A small image captioner, trained from scratch: encoder arch convnext, decoder activation gelu.
Rows from block 3 of the image encoder of a small image captioner, named by matrix and row number. Rows with one number belong to one neuron. Each number is 128 + 24 x the weight over its row's rms, rounded and kept within 0 to 255. All counts start at 0. Numbers have three digits each.
After each neuron's rows are labels from the 100 images, of 14976, where the neuron reaches its largest size: "place" is the part of the image that holds the peak; "top examples" is what is common among them. Only what is clearly more common there than usual is listed. The data: photos of plants, animals and fungi (iNaturalist).
# gate: MLP gate (encoder.blocks.3.mlp.gate.weight, 336x128), inputs 64-127
# fc1: MLP up (encoder.blocks.3.mlp.fc1.weight, 336x128), inputs 64-127
# fc2: MLP down (encoder.blocks.3.mlp.fc2.weight, 128x336, transposed), outputs 64-127

gate.36:089144076118105114122133141133177157140129095080131107124121114099126143113123114078159100111123118140097102144110127103157148124086114155076134117138179132113115107111125177090132131126118132
fc1.36:146160139157142114124097127104130160128157159129143152105160111103107137153148142112131075138146130121162114164127141120135171152132118142142123122098170121141064125103128136117110100099088100
fc2.36:156130100177165065136088140114124140125118139085075097131103118094132140116153089120182120132142180123143159153111153141124152121123124114151150114191158124123143133082141128137121122135146143
place: bottom centre
top examples: phylum Arthropoda; class Insecta

gate.294:159156111113117152081148149165117089140110107140127147113118143158130130166075108176145099121145146142125133163145173104153119157127106098121074149142141137112160091147138124136131123112069117
fc1.294:134127145120143166120139117125130097117145157167140108104139128134145089085156125137112156090170143123148101164110102160108108099098145142159113134199127162155121119134128116137138139166133136
fc2.294:126154122063124134145133134134135176160124138139113104182111101170120132108110126166101152139134144138112123127111084134134190121134100114103122120151092123153100119150131113110115135107098112
place: bottom centre
top examples: phylum Arthropoda; class Insecta

gate.313:174139158129167101118099083169076125113150103137142124138126156100140132124149160098143102143146077111121106112137111119089147152111113131093099111124133107128129152109128106126167108102085129
fc1.313:138102107138148119134113117108135139117139075132106137111150134128109174105166112104119121078133151095072134139151115131143131071113133133125138176106171154172081121111086151164133132161136086
fc2.313:104142077101132170097159121146144150174081192116134107132127156128094132086118101141117111131132087156092134127158113101156164160159102105131106115123123117136128138113136136138119162147140144
place: bottom right
top examples: phylum Arthropoda

gate.97:141119099166131129119098159151145103127109152135116118111110158105151167153095143131114125146114136128120113151123119142107128102174130146122116175110120115085143094138159156154073121155099095
fc1.97:116137150128123124117113143083167130135114131091165118154121160146114121140108136131103148093138068167106115119151135108113137117111088109152145122148129132136128124111156170089137113100085177
fc2.97:159128112135124103143113115106157162175116105152117133100132144162125145136172151108134140117114109133127114095155193169116127117091186123148111145140131094116132121100123113122132129138130100
place: top right
top examples: class Aves

gate.96:116143106107114150108133160120141117121122108127108168158125133151137135101132124170137104162115160203135134194137112127132099117114097057103147131128125125132098107134092145100087119108114134
fc1.96:148136116147101176128146164187145128126182112125131124163156080107127107123092122109116150134126129159147110134145120156144117092129118114121200113139113093099131134141124136117181125154113124
fc2.96:117115134108156117109095139166146135113146129133124096108089103159109119087154094093119132113139132162113130146114119117112101166099097191118074112088158073155153095104136110134129131110116131
place: top centre
top examples: phylum Arthropoda

gate.41:144104124162158185121115116144083134115121139145090150157113132107176142129103102152081121160120104145131125147125162136090150090119103097121149148085171157139098120122160114112158131114089073
fc1.41:150093148136109148120144126115133103124121152115115103122096141101141090147081107135102115144145117141141124076111097154089129112127116114106107131123179151143132133146112102109086162123149117
fc2.41:137108101156149126133098134143135110093125122095131120170085126083132124128136120083119134095165166105149170126131122133108101130123101145143107149171116140170102147148146103096099116070129152
place: bottom centre
top examples: phylum Arthropoda; class Insecta