From a checkpoint of a small image captioner.
Model: 4.19M parameters, 64-pixel images, encoder arch convnext, encoder norm rmsnorm, encoder activation swiglu, encoder patch size [4, 4], encoder depths [2, 4, 2], encoder widths [64, 128, 256], decoder width 128, decoder layers 8, decoder norm layernorm.
Rows from block 4 of the image encoder of a small image captioner, named by matrix and row number. Rows with one number belong to one neuron. Each number is 50 + 15 x the weight over its row's rms, rounded and kept within 0 to 99. All counts start at 0.
After each neuron's rows are labels from the 100 images, of 14976, where the neuron reaches its largest size: "top examples" is what is common among them. Only what is clearly more common there than usual is listed. The data: photos of plants, animals and fungi (iNaturalist).
# gate: MLP gate (encoder.blocks.4.mlp.gate.weight, 336x128), inputs 0-63
# fc1: MLP up (encoder.blocks.4.mlp.fc1.weight, 336x128), inputs 0-63
# fc2: MLP down (encoder.blocks.4.mlp.fc2.weight, 128x336, transposed), outputs 0-63

gate.289:48 57 64 54 43 32 63 40 45 29 56 38 54 67 52 28 31 50 34 24 63 42 16 71 39 43 47 37 50 58 74 41 84 43 45 58 43 68 62 56 23 44 28 35 43 38 48 70 35 58 51 93 54 51 60 20 52 62 52 58 86 50 33 15
fc1.289:50 66 53 68 38 36 60 39 82 35 77 48 92 39 58 69 71 43 28 52 61 47 49 43 49 29 47 32 71 42 57 38 46 71 33 68 50 53 66 49 53 46 24 74 68 57 51 58 27 45 45 41 76 67 73 43 50 26 48 43 58 45 81 67
fc2.289:56 31 79 62 29 15 58 46 50 85 36 25 50 49 64 54 37 46 40 37 49 61 58 71 58 39 83 42 59 51 57 34 44 36 41 47 56 44 29 35 58 68 34 54 52 52 27 50 44 21 50 60 55 62 37 64 50 55 75 76 60 54 49 39
top examples: phylum Arthropoda; class Insecta

gate.200:57 68 71 62 40 40 63 56 66 51 61 57 54 70 40 71 30 29 58 54 69 41 28 57 64 38 40 28 36 32 35 26 39 72 29 71 50 35 46 61 54 39 51 31 51 52 68 29 56 39 45 59 61 61 57 69 57 35 51 09 81 58 55 60
fc1.200:38 40 52 72 57 61 42 53 49 54 50 60 46 43 34 19 53 49 52 15 39 19 26 50 67 41 26 30 67 47 58 35 44 63 36 51 63 40 38 54 68 60 52 62 45 49 33 46 59 60 39 60 47 60 61 59 29 26 41 32 62 41 53 65
fc2.200:73 59 75 13 52 52 56 28 61 37 51 51 68 43 36 57 44 38 53 65 43 39 53 43 59 35 59 48 47 56 81 51 49 55 25 54 17 50 47 37 55 67 44 55 64 45 64 53 59 58 42 54 53 11 39 44 48 15 54 41 62 52 24 57
top examples: order Anseriformes; family: Anatidae

gate.330:36 53 58 49 80 38 61 48 24 43 36 48 51 43 66 48 36 50 68 68 68 54 26 55 51 50 45 32 63 52 49 69 51 43 57 66 49 71 37 51 54 45 34 62 48 44 62 22 77 34 68 61 78 53 34 34 38 51 64 75 39 55 52 30
fc1.330:57 70 20 37 35 59 47 56 27 65 68 35 48 27 75 69 38 31 42 63 87 77 35 29 73 57 58 76 68 61 49 53 47 51 56 58 52 44 43 47 55 50 40 62 49 32 55 41 41 45 50 77 60 33 53 61 59 58 45 60 46 30 34 54
fc2.330:49 57 68 25 47 38 45 52 49 48 68 58 61 59 55 41 37 08 71 60 46 55 48 54 40 41 32 50 53 30 68 60 47 53 50 22 47 31 57 56 50 73 59 53 45 71 50 64 34 37 85 49 54 40 48 65 39 37 53 53 53 47 57 55
top examples: order Lepidoptera

gate.51:24 41 42 58 37 40 43 53 28 50 63 51 47 70 23 40 43 49 43 58 50 69 48 59 53 51 33 60 47 88 60 49 74 47 70 54 54 75 47 52 39 29 28 71 46 71 48 52 37 71 61 27 44 57 37 69 46 30 69 62 38 52 44 74
fc1.51:57 92 30 52 58 44 45 57 28 31 41 49 55 45 60 52 33 55 35 53 58 41 52 22 53 62 53 59 82 07 48 57 40 45 65 50 62 40 40 43 79 38 43 40 71 49 60 18 52 28 57 81 60 38 52 40 46 25 44 35 51 55 39 40
fc2.51:71 53 70 46 56 59 29 59 85 46 47 13 35 41 57 45 50 38 34 53 60 29 67 47 66 38 50 42 36 47 59 62 56 41 25 60 23 32 49 55 50 66 40 63 32 47 60 45 30 45 70 43 92 64 73 41 22 52 73 65 47 54 51 64
top examples: order Coleoptera; family: Coccinellidae; text has "beetle"

gate.15:43 45 78 51 57 75 26 55 24 52 45 36 48 31 53 25 66 42 30 61 53 41 27 53 47 44 50 50 51 59 63 48 45 36 54 43 17 77 52 58 68 63 48 78 62 44 52 58 33 43 33 37 44 24 34 46 58 50 23 47 57 39 64 67
fc1.15:36 25 38 75 51 38 58 20 51 43 29 49 54 86 19 61 54 45 64 78 37 54 42 42 65 50 25 31 51 54 23 56 40 79 54 44 49 32 49 73 38 75 61 58 43 71 73 37 59 77 57 48 45 49 59 55 68 82 83 53 72 32 53 49
fc2.15:23 64 27 62 52 38 34 57 37 55 63 57 56 62 49 37 45 53 36 62 38 31 54 42 38 70 17 46 29 65 49 34 41 43 52 23 51 44 37 43 42 33 41 51 54 76 45 70 31 23 42 78 51 46 70 97 60 32 32 47 43 39 68 58
top examples: phylum Arthropoda; class Insecta; order Lepidoptera

gate.334:61 53 37 73 59 73 73 44 67 29 65 27 31 44 67 48 37 43 47 35 49 32 48 46 48 44 30 52 46 90 54 57 50 43 70 55 63 45 59 41 45 27 43 57 66 34 55 36 56 54 63 74 42 54 34 66 23 40 43 80 67 69 45 74
fc1.334:31 27 38 68 18 22 50 36 31 32 67 35 67 80 21 71 39 59 36 66 64 67 44 71 49 65 45 48 55 60 60 47 50 62 65 79 57 39 40 66 66 70 42 52 69 38 62 51 51 90 36 52 51 79 45 59 29 30 54 70 46 72 48 60
fc2.334:40 52 74 53 48 55 44 47 57 31 45 46 61 46 49 64 40 25 42 34 72 40 45 57 54 34 52 63 39 38 68 43 57 43 37 54 21 38 74 57 40 40 42 75 54 55 32 41 50 48 50 38 45 61 65 66 71 20 61 25 50 48 44 72
top examples: order Lepidoptera

gate.123:48 62 19 56 81 39 35 65 28 62 58 59 43 36 41 61 51 23 32 78 34 58 59 51 40 73 43 53 40 42 42 69 55 57 84 45 55 15 57 46 49 48 61 61 29 56 49 55 42 44 46 71 46 72 76 80 58 39 17 53 87 38 23 63
fc1.123:47 73 56 66 20 89 38 66 52 89 34 60 38 72 30 64 37 50 41 52 55 47 48 71 59 61 35 65 41 54 30 43 64 25 59 76 22 53 67 43 46 47 75 16 44 46 56 39 68 69 62 57 71 62 60 42 58 42 39 53 20 47 35 36
fc2.123:42 37 57 75 52 35 59 28 75 62 32 44 24 29 56 42 61 70 41 61 42 48 56 20 28 61 74 59 27 28 28 59 60 45 69 47 57 95 42 40 50 51 56 33 61 65 36 60 38 61 68 46 38 43 47 32 46 69 46 53 38 70 48 24
top examples: order Charadriiformes

gate.172:50 55 56 72 67 45 49 27 39 42 53 20 68 30 72 57 24 44 00 59 62 53 29 50 45 61 61 30 36 58 76 42 53 63 37 60 64 58 67 49 44 33 63 79 39 47 41 25 43 32 42 27 48 48 30 58 58 53 67 46 62 75 51 53
fc1.172:16 76 49 62 20 44 42 34 44 53 41 33 48 37 55 19 44 36 15 35 43 59 55 49 55 52 61 46 70 38 48 46 61 47 58 56 47 60 38 65 43 52 41 50 36 46 64 30 70 47 55 43 27 75 41 44 44 61 57 37 41 33 66 19
fc2.172:51 27 76 50 55 44 24 51 32 67 69 38 38 54 61 53 69 42 61 46 49 53 83 60 57 45 60 51 47 22 64 76 64 42 38 57 39 47 68 34 67 25 47 71 20 61 56 71 36 60 71 62 65 65 65 48 50 27 49 64 33 34 77 20
top examples: kingdom Plantae; phylum Tracheophyta; class Magnoliopsida

gate.143:52 74 48 56 42 27 31 38 69 36 58 56 55 75 39 55 70 45 32 28 50 45 58 72 54 34 69 16 69 82 54 63 27 65 27 57 49 46 42 37 37 53 41 51 83 39 44 64 67 70 66 35 35 52 47 59 51 45 59 74 45 42 55 67
fc1.143:47 43 48 30 60 47 41 36 26 78 51 35 56 85 33 48 37 99 58 52 32 73 39 49 55 88 50 68 21 18 65 37 57 53 31 59 66 54 29 33 60 28 45 31 52 38 43 64 45 67 35 54 57 61 65 55 69 41 60 25 75 61 37 39
fc2.143:79 56 38 35 38 47 37 58 43 43 58 57 38 27 45 71 39 45 52 58 64 37 49 38 36 63 27 42 39 41 24 47 60 29 44 44 86 62 58 58 51 49 76 09 24 60 70 37 67 72 33 65 59 56 46 46 44 33 37 52 25 55 55 29
top examples: kingdom Plantae; phylum Tracheophyta; class Magnoliopsida

gate.117:40 67 67 43 81 57 83 64 56 35 80 34 78 28 26 59 45 37 38 59 60 42 39 50 63 57 55 43 41 52 52 39 32 57 29 52 58 25 77 34 47 35 51 61 67 59 64 39 65 54 45 59 42 61 59 68 52 37 32 43 57 52 38 60
fc1.117:50 60 50 24 32 48 41 56 55 50 65 38 31 45 46 71 25 46 63 74 71 39 55 46 32 27 71 44 45 42 73 56 59 64 40 67 56 31 49 61 31 56 50 62 46 34 47 38 81 55 38 39 64 72 49 37 58 34 48 31 27 46 23 35
fc2.117:44 58 54 58 69 50 50 81 49 22 72 49 60 32 34 31 55 52 64 72 51 67 63 41 62 43 44 42 18 47 60 50 56 26 32 30 49 41 82 40 47 54 47 34 39 82 59 72 41 45 48 45 52 34 54 40 90 55 61 16 38 47 76 44
top examples: phylum Chordata; class Aves

gate.54:65 52 51 60 56 43 62 58 33 33 65 51 62 51 49 62 50 44 59 59 62 74 44 35 69 49 42 40 40 56 35 61 27 43 29 61 37 54 41 40 24 69 62 62 25 62 70 42 46 49 36 48 70 71 53 57 66 44 48 66 84 31 35 37
fc1.54:53 49 44 66 22 58 32 60 57 60 56 68 37 46 48 47 42 21 64 31 25 38 37 53 53 50 27 42 46 74 49 59 37 34 80 34 36 16 25 37 52 30 48 52 71 68 50 71 70 39 31 45 42 49 53 54 48 51 50 52 36 60 64 40
fc2.54:56 44 27 47 44 83 51 64 36 36 79 53 57 29 50 52 51 57 55 70 66 49 63 39 45 50 39 57 54 54 33 52 40 41 34 68 51 33 64 75 46 47 52 47 56 38 52 49 45 58 50 55 30 48 78 36 27 18 36 43 35 40 49 54
top examples: class Aves; order Passeriformes

gate.168:75 63 69 63 13 47 38 31 51 40 74 23 79 39 36 67 71 65 30 54 35 36 42 53 36 34 47 47 78 52 24 23 36 69 52 69 49 84 56 49 32 54 34 41 57 34 62 47 44 31 57 54 81 52 73 50 43 40 48 52 51 52 42 62
fc1.168:49 74 50 44 48 13 39 60 60 49 46 62 53 36 38 59 86 70 83 60 33 50 61 45 36 58 54 49 65 33 43 66 43 69 39 48 71 58 43 42 44 42 40 59 40 40 58 62 50 29 51 42 50 37 60 32 50 68 42 53 31 57 62 36
fc2.168:80 37 55 44 35 72 68 59 48 69 49 50 17 51 54 29 38 84 70 57 42 51 29 55 48 64 58 56 63 46 52 49 51 46 67 68 35 58 48 32 52 43 37 26 46 62 63 13 54 57 87 44 54 42 50 53 32 71 34 64 39 31 33 25
top examples: order Passeriformes

gate.97:48 36 56 52 45 65 36 65 67 79 38 49 35 47 65 62 70 21 57 47 72 51 37 78 60 56 53 61 72 29 52 74 31 59 65 53 50 38 46 43 39 47 58 45 31 55 45 52 70 42 62 66 40 41 40 63 59 47 61 50 38 44 39 31
fc1.97:28 28 68 45 18 43 44 29 38 32 54 69 58 44 71 71 66 54 52 43 81 30 51 55 41 47 47 51 58 55 34 63 52 67 50 57 42 56 37 61 53 63 35 48 54 62 68 34 40 23 70 53 43 66 60 51 30 35 60 54 45 62 72 34
fc2.97:40 60 56 68 47 28 35 40 69 51 63 52 64 71 32 51 67 65 74 49 50 47 39 43 62 60 45 40 25 50 39 37 15 48 60 53 53 51 37 74 59 65 55 55 17 58 37 32 66 71 42 69 42 73 54 71 52 40 68 56 56 45 48 59
top examples: order Anseriformes; family: Anatidae

gate.249:29 62 71 63 34 86 65 44 22 68 35 73 38 55 84 54 52 57 51 58 66 33 54 33 45 37 39 53 44 42 34 67 82 52 62 49 40 31 54 62 59 59 69 29 40 28 38 63 53 19 32 23 31 73 63 76 54 38 43 35 51 50 30 51
fc1.249:57 79 51 49 49 73 48 55 63 44 61 63 38 45 66 32 67 30 49 56 31 49 37 26 61 33 68 19 57 43 60 38 70 63 60 48 46 57 42 41 51 25 41 78 22 49 58 56 50 55 49 49 40 30 42 24 41 73 60 69 50 79 74 46
fc2.249:39 70 70 45 55 35 33 65 58 39 63 37 58 76 29 57 38 08 40 47 50 64 39 56 62 46 50 17 53 50 65 57 47 54 22 56 25 40 51 44 57 73 40 69 47 39 59 35 33 66 54 43 65 57 30 51 68 36 69 46 54 54 64 54
top examples: class: Aves; order Anseriformes; family: Anatidae

gate.219:42 60 29 79 42 35 52 37 52 30 66 41 38 52 51 36 50 42 76 43 75 41 34 34 54 68 44 13 51 56 50 52 46 43 45 59 40 53 54 50 50 39 31 69 39 47 62 62 37 47 81 43 74 43 46 72 54 49 64 71 19 55 73 40
fc1.219:56 73 41 59 85 35 65 51 44 58 43 40 48 45 77 62 32 44 61 42 43 75 37 34 45 29 86 49 26 41 33 40 47 45 47 58 41 51 49 55 51 33 56 70 49 70 28 43 51 86 64 54 72 65 69 47 71 60 53 53 62 14 26 28
fc2.219:87 43 32 28 47 60 50 43 78 60 67 39 39 54 65 82 44 75 54 20 43 39 34 40 35 38 34 52 59 42 56 64 69 50 59 71 71 48 43 50 52 68 64 42 39 27 38 62 15 55 57 37 70 46 76 42 58 57 65 60 35 39 57 39
top examples: phylum Tracheophyta; kingdom Plantae

gate.216:61 43 58 68 62 40 64 38 50 31 61 53 70 58 69 60 72 75 51 62 59 62 79 36 59 43 32 53 46 71 39 65 34 65 37 81 71 37 57 45 68 66 30 40 43 49 55 37 64 35 64 41 62 74 40 41 32 67 49 33 41 54 42 54
fc1.216:56 41 31 28 47 46 23 39 52 66 34 53 39 43 74 50 57 64 48 50 11 62 44 77 34 62 49 44 25 47 33 79 68 41 62 30 35 57 51 22 51 52 54 46 43 74 26 66 16 53 22 48 29 46 55 79 46 54 53 38 24 43 52 42
fc2.216:70 51 44 30 47 63 64 33 36 34 49 53 66 56 40 53 36 40 49 53 52 27 49 54 58 47 55 73 71 73 34 43 45 54 57 52 63 61 09 76 22 58 63 75 65 33 24 23 63 73 46 52 44 41 47 50 37 21 50 63 69 51 31 87
top examples: class Aves; order Passeriformes

gate.254:48 24 75 78 51 66 50 32 48 20 50 48 83 49 27 73 64 79 85 64 69 29 46 53 57 44 25 47 74 49 61 39 32 65 42 73 59 47 58 43 27 85 58 35 28 24 42 43 52 33 57 62 61 65 59 43 54 65 42 31 37 50 34 46
fc1.254:91 45 62 52 73 53 85 26 75 36 52 41 65 40 49 72 49 52 61 34 41 36 43 45 33 46 52 49 49 60 21 56 39 58 14 55 57 50 44 30 58 52 58 49 68 52 75 51 43 40 60 50 61 62 15 56 27 62 46 29 63 64 41 63
fc2.254:35 41 59 37 54 51 33 56 52 53 47 60 47 56 28 68 66 28 31 44 44 63 58 57 40 62 29 47 33 33 63 36 42 43 37 67 55 57 64 39 47 60 48 58 58 61 64 77 32 36 35 36 48 61 56 57 72 47 67 46 47 70 34 48
top examples: class Aves; order Passeriformes

gate.115:52 32 15 69 41 33 51 70 68 79 37 67 52 21 65 65 58 37 32 54 42 64 64 40 56 54 54 74 55 38 34 45 69 28 27 43 41 27 39 51 32 46 68 48 36 58 58 35 40 45 64 59 51 36 72 35 47 55 35 23 79 26 45 53
fc1.115:29 37 41 47 30 07 39 58 72 25 67 53 43 41 52 38 65 27 15 49 68 46 51 28 65 39 39 27 69 33 59 65 36 42 37 54 48 56 39 40 73 26 31 49 74 60 49 43 28 27 31 67 37 52 59 62 50 48 62 45 52 40 44 34
fc2.115:56 53 58 19 39 58 56 46 56 52 60 58 49 80 53 51 47 41 65 65 64 39 38 43 63 42 29 53 53 31 54 56 38 33 47 59 49 33 58 56 59 48 41 69 30 54 50 59 48 62 26 54 73 64 68 61 53 01 39 57 45 59 57 41
top examples: order Anseriformes; family: Anatidae

gate.236:40 38 61 64 68 73 61 50 51 62 26 50 47 48 36 44 50 36 69 50 64 53 55 06 62 48 64 46 64 47 21 53 48 37 41 69 57 27 43 48 81 39 74 58 52 49 45 57 74 18 19 45 42 49 61 55 84 38 34 48 58 73 36 45
fc1.236:31 45 70 38 74 50 42 65 39 46 42 26 43 65 40 42 79 53 57 62 53 35 54 48 33 39 68 43 69 57 60 20 65 59 65 51 40 37 60 57 38 16 34 55 70 36 14 48 53 38 38 50 40 20 69 86 60 49 35 63 51 54 69 67
fc2.236:87 43 33 45 44 36 61 68 49 36 34 59 60 76 56 33 62 50 36 51 49 51 19 46 52 34 51 32 52 51 57 45 63 43 42 42 46 64 72 85 29 53 56 47 60 52 56 63 62 66 39 22 50 62 20 78 68 39 40 32 49 68 67 52
top examples: phylum Chordata; class Aves; order Charadriiformes

gate.218:55 63 60 65 47 72 45 50 26 48 43 32 24 63 45 59 78 51 88 72 47 28 33 57 20 45 65 54 45 54 52 47 60 51 60 53 66 48 47 63 41 29 42 66 42 25 52 18 53 41 56 73 97 42 34 53 65 51 31 57 33 52 58 24
fc1.218:20 29 53 42 33 47 42 28 64 44 45 33 67 07 68 64 47 64 43 60 91 52 65 66 52 61 58 39 53 41 56 35 37 88 31 80 48 84 57 45 40 67 56 44 46 47 66 56 35 35 76 55 50 45 58 40 51 46 76 51 49 50 45 21
fc2.218:64 55 64 36 59 56 43 45 26 67 55 47 53 82 70 56 53 33 52 50 61 60 32 41 20 67 60 33 67 48 46 44 52 54 52 64 38 33 35 21 61 30 50 69 35 46 17 36 50 25 49 63 64 52 53 57 34 63 60 68 73 37 45 59
top examples: order Anseriformes; family: Anatidae

gate.227:41 70 34 67 51 59 46 62 87 44 66 44 68 62 51 76 58 66 64 42 45 87 35 47 45 48 59 58 62 43 90 52 63 33 53 53 43 22 49 54 49 45 49 48 45 76 42 61 32 82 52 47 19 45 56 44 50 57 64 48 52 55 30 50
fc1.227:38 32 33 54 69 41 55 29 54 23 49 45 55 73 41 40 52 55 51 48 59 43 56 56 33 35 54 54 43 37 47 61 30 75 50 59 41 68 30 66 69 54 53 35 32 30 61 62 71 65 47 50 59 39 39 20 18 36 60 36 84 54 73 44
fc2.227:31 90 59 50 35 38 52 40 33 28 69 33 41 33 41 76 05 32 59 36 61 24 36 85 28 63 28 46 38 62 55 33 34 31 55 67 50 67 38 71 68 67 45 74 41 53 52 44 39 71 41 45 52 53 23 35 37 45 62 22 67 76 51 49
top examples: phylum Arthropoda; class Insecta

gate.166:66 41 44 65 41 57 34 17 68 46 45 17 52 58 38 51 64 55 56 66 58 48 24 29 59 65 37 20 60 63 56 63 46 65 63 88 38 77 50 62 48 81 41 54 64 44 49 48 60 51 53 27 84 59 48 27 26 46 57 39 45 69 49 48
fc1.166:47 52 59 81 54 45 70 21 60 59 31 57 44 32 49 35 34 57 69 09 56 49 43 35 50 46 34 38 40 68 64 60 57 59 50 59 22 22 48 44 53 57 62 40 55 56 65 40 47 15 52 36 49 35 64 73 37 47 50 77 31 76 73 55
fc2.166:62 61 30 45 26 57 52 47 30 48 80 49 63 42 27 47 36 40 71 61 49 65 36 56 78 58 39 56 53 63 53 73 43 46 31 53 45 31 48 54 34 41 68 64 34 38 53 44 54 78 55 39 65 23 69 68 59 30 53 54 53 58 57 64
top examples: phylum Arthropoda; class Insecta; text has "bee"; family: Apidae

gate.194:49 79 43 52 56 54 71 37 67 30 57 38 66 47 59 56 54 80 75 69 42 53 46 69 52 75 38 69 53 56 67 31 56 44 44 63 48 57 52 42 33 61 30 43 42 35 88 41 36 15 60 81 55 61 74 35 36 32 46 77 33 44 45 53
fc1.194:65 31 21 52 73 39 26 20 64 47 37 26 35 53 35 36 64 56 27 52 59 55 43 53 47 72 70 46 37 71 60 61 43 43 43 37 86 74 36 55 54 48 41 70 75 54 40 86 64 73 33 28 56 62 31 38 47 58 37 44 66 59 30 74
fc2.194:61 38 54 43 53 43 48 58 70 55 53 25 50 36 31 56 36 42 48 56 62 45 69 40 27 36 42 60 33 29 49 53 60 48 44 55 50 50 80 63 56 48 49 33 41 38 59 68 62 60 23 29 61 55 52 30 59 27 45 33 45 72 50 41
top examples: kingdom Plantae; phylum Tracheophyta; class Magnoliopsida

gate.294:48 55 66 55 42 54 51 70 46 52 61 41 89 47 78 36 39 75 47 69 75 60 44 48 53 37 42 64 55 19 73 30 16 35 68 40 66 49 75 53 58 45 48 51 27 41 43 37 50 68 40 54 43 79 51 26 49 43 50 18 32 53 56 48
fc1.294:49 50 79 72 37 49 51 65 21 45 45 37 34 53 59 24 56 44 23 50 44 33 28 63 44 59 27 42 51 63 28 47 45 48 61 38 36 81 45 63 58 45 53 62 47 30 67 64 54 47 44 43 60 40 61 44 51 63 14 43 60 40 74 46
fc2.294:49 44 51 37 52 51 56 47 64 23 53 37 73 16 63 32 55 58 23 51 37 75 69 24 62 31 63 36 43 30 52 57 76 48 48 39 48 65 69 30 52 65 42 60 36 51 66 63 37 44 46 17 53 51 32 33 52 73 75 48 45 55 73 27
top examples: order Anseriformes; family: Anatidae

gate.1:35 56 35 28 88 53 44 57 25 39 62 48 40 63 32 45 57 34 42 51 80 83 64 60 13 50 42 43 73 49 73 33 61 53 51 60 63 32 32 45 55 63 58 53 38 45 33 67 43 39 49 62 59 43 47 35 27 50 32 42 74 52 58 71
fc1.1:12 54 53 64 40 46 25 46 73 39 42 63 74 62 53 43 49 51 47 39 07 58 46 62 23 47 41 42 68 62 40 45 71 49 71 46 54 43 40 44 58 49 46 31 40 53 58 68 60 63 48 67 49 52 52 33 65 32 25 67 62 30 62 54
fc2.1:58 38 99 62 26 46 48 35 56 26 57 41 50 57 51 51 25 33 42 20 50 54 43 88 66 32 65 30 50 51 57 66 35 60 34 70 33 24 44 40 56 50 50 72 39 76 40 43 48 42 50 83 56 57 53 40 27 36 44 69 66 21 34 54
top examples: class: Aves; order Anseriformes; family: Anatidae

gate.114:58 22 43 63 16 46 27 51 32 67 54 28 48 58 43 44 59 59 58 60 62 95 37 69 44 55 48 48 44 28 35 62 49 31 44 42 63 46 56 57 49 62 72 70 61 73 48 90 58 62 33 62 73 48 65 54 41 58 29 60 43 82 38 41
fc1.114:17 48 57 26 52 56 54 61 09 49 38 40 50 42 43 38 62 63 67 49 65 50 61 52 26 64 30 52 62 27 37 38 35 58 57 62 21 61 33 45 57 59 48 56 60 62 39 46 27 31 12 30 57 37 60 42 55 47 64 36 70 56 37 43
fc2.114:41 60 64 09 57 34 35 36 62 37 40 64 36 42 72 42 04 35 52 41 69 28 61 64 44 34 45 27 68 39 39 51 80 47 48 69 44 56 62 53 72 65 24 66 35 66 43 34 27 63 88 58 62 60 55 51 30 51 77 56 57 47 56 54
top examples: phylum Arthropoda; class Insecta

gate.273:56 56 78 56 35 33 47 36 46 38 73 11 39 62 43 72 32 25 65 25 33 71 69 51 59 55 50 49 57 70 53 47 56 65 61 70 52 83 44 73 51 68 31 67 33 43 55 61 64 22 54 50 49 34 73 45 57 51 32 63 55 38 26 44
fc1.273:39 62 52 66 55 26 47 56 33 47 36 33 62 57 71 37 48 46 25 64 53 82 18 43 45 51 59 55 58 49 41 54 50 64 56 53 51 63 68 77 68 79 47 81 70 72 21 48 42 65 44 45 58 75 49 28 50 68 50 56 50 52 40 44
fc2.273:19 44 38 45 84 50 69 68 72 50 60 05 50 04 52 43 32 60 40 61 31 55 51 33 42 46 59 43 66 36 43 38 54 51 69 74 58 68 42 42 56 84 46 49 48 59 44 54 60 42 70 46 45 61 51 25 55 51 46 59 27 36 55 32
top examples: order Passeriformes

gate.160:27 56 83 53 52 89 57 37 41 67 27 49 49 48 52 37 47 66 63 16 76 38 48 53 56 42 67 46 75 29 53 49 53 55 54 50 57 35 57 76 63 58 63 47 49 31 47 68 44 47 73 43 54 46 30 49 68 52 57 47 43 54 75 69
fc1.160:41 39 56 28 39 40 68 45 34 48 51 44 55 54 71 66 58 42 61 28 71 63 75 53 62 62 50 63 47 44 60 32 22 58 65 76 59 40 50 21 59 63 55 22 41 28 39 50 59 57 49 52 72 43 40 50 71 28 54 47 47 51 21 30
fc2.160:63 68 48 35 39 67 33 44 36 46 55 62 59 76 68 44 52 37 57 40 64 53 42 82 48 50 47 23 72 56 55 64 53 51 15 37 20 40 41 24 61 26 31 78 40 41 38 54 30 47 66 45 82 33 62 38 33 37 69 79 41 36 65 48
top examples: phylum Chordata; order Anseriformes; family: Anatidae

gate.145:75 47 63 81 41 50 51 49 55 64 26 54 71 59 14 70 52 56 53 57 60 50 45 37 37 47 50 25 43 68 63 65 66 49 52 58 30 53 62 61 37 63 43 46 66 62 69 54 62 35 43 74 59 77 40 36 23 52 53 22 39 48 49 44
fc1.145:63 69 39 69 56 51 55 33 49 49 53 59 47 27 41 48 51 48 47 41 25 45 30 31 60 56 58 18 52 55 45 17 64 31 38 23 53 52 32 49 52 45 30 30 09 47 75 56 47 54 08 33 29 44 71 62 50 52 84 65 56 48 57 39
fc2.145:62 46 33 51 44 66 31 50 44 34 56 56 44 50 53 50 27 69 63 14 33 42 78 40 48 22 55 43 79 17 47 44 54 64 53 42 34 64 40 45 64 56 42 42 28 59 51 55 62 33 74 52 52 39 51 57 58 46 47 40 50 26 46 46
top examples: order Passeriformes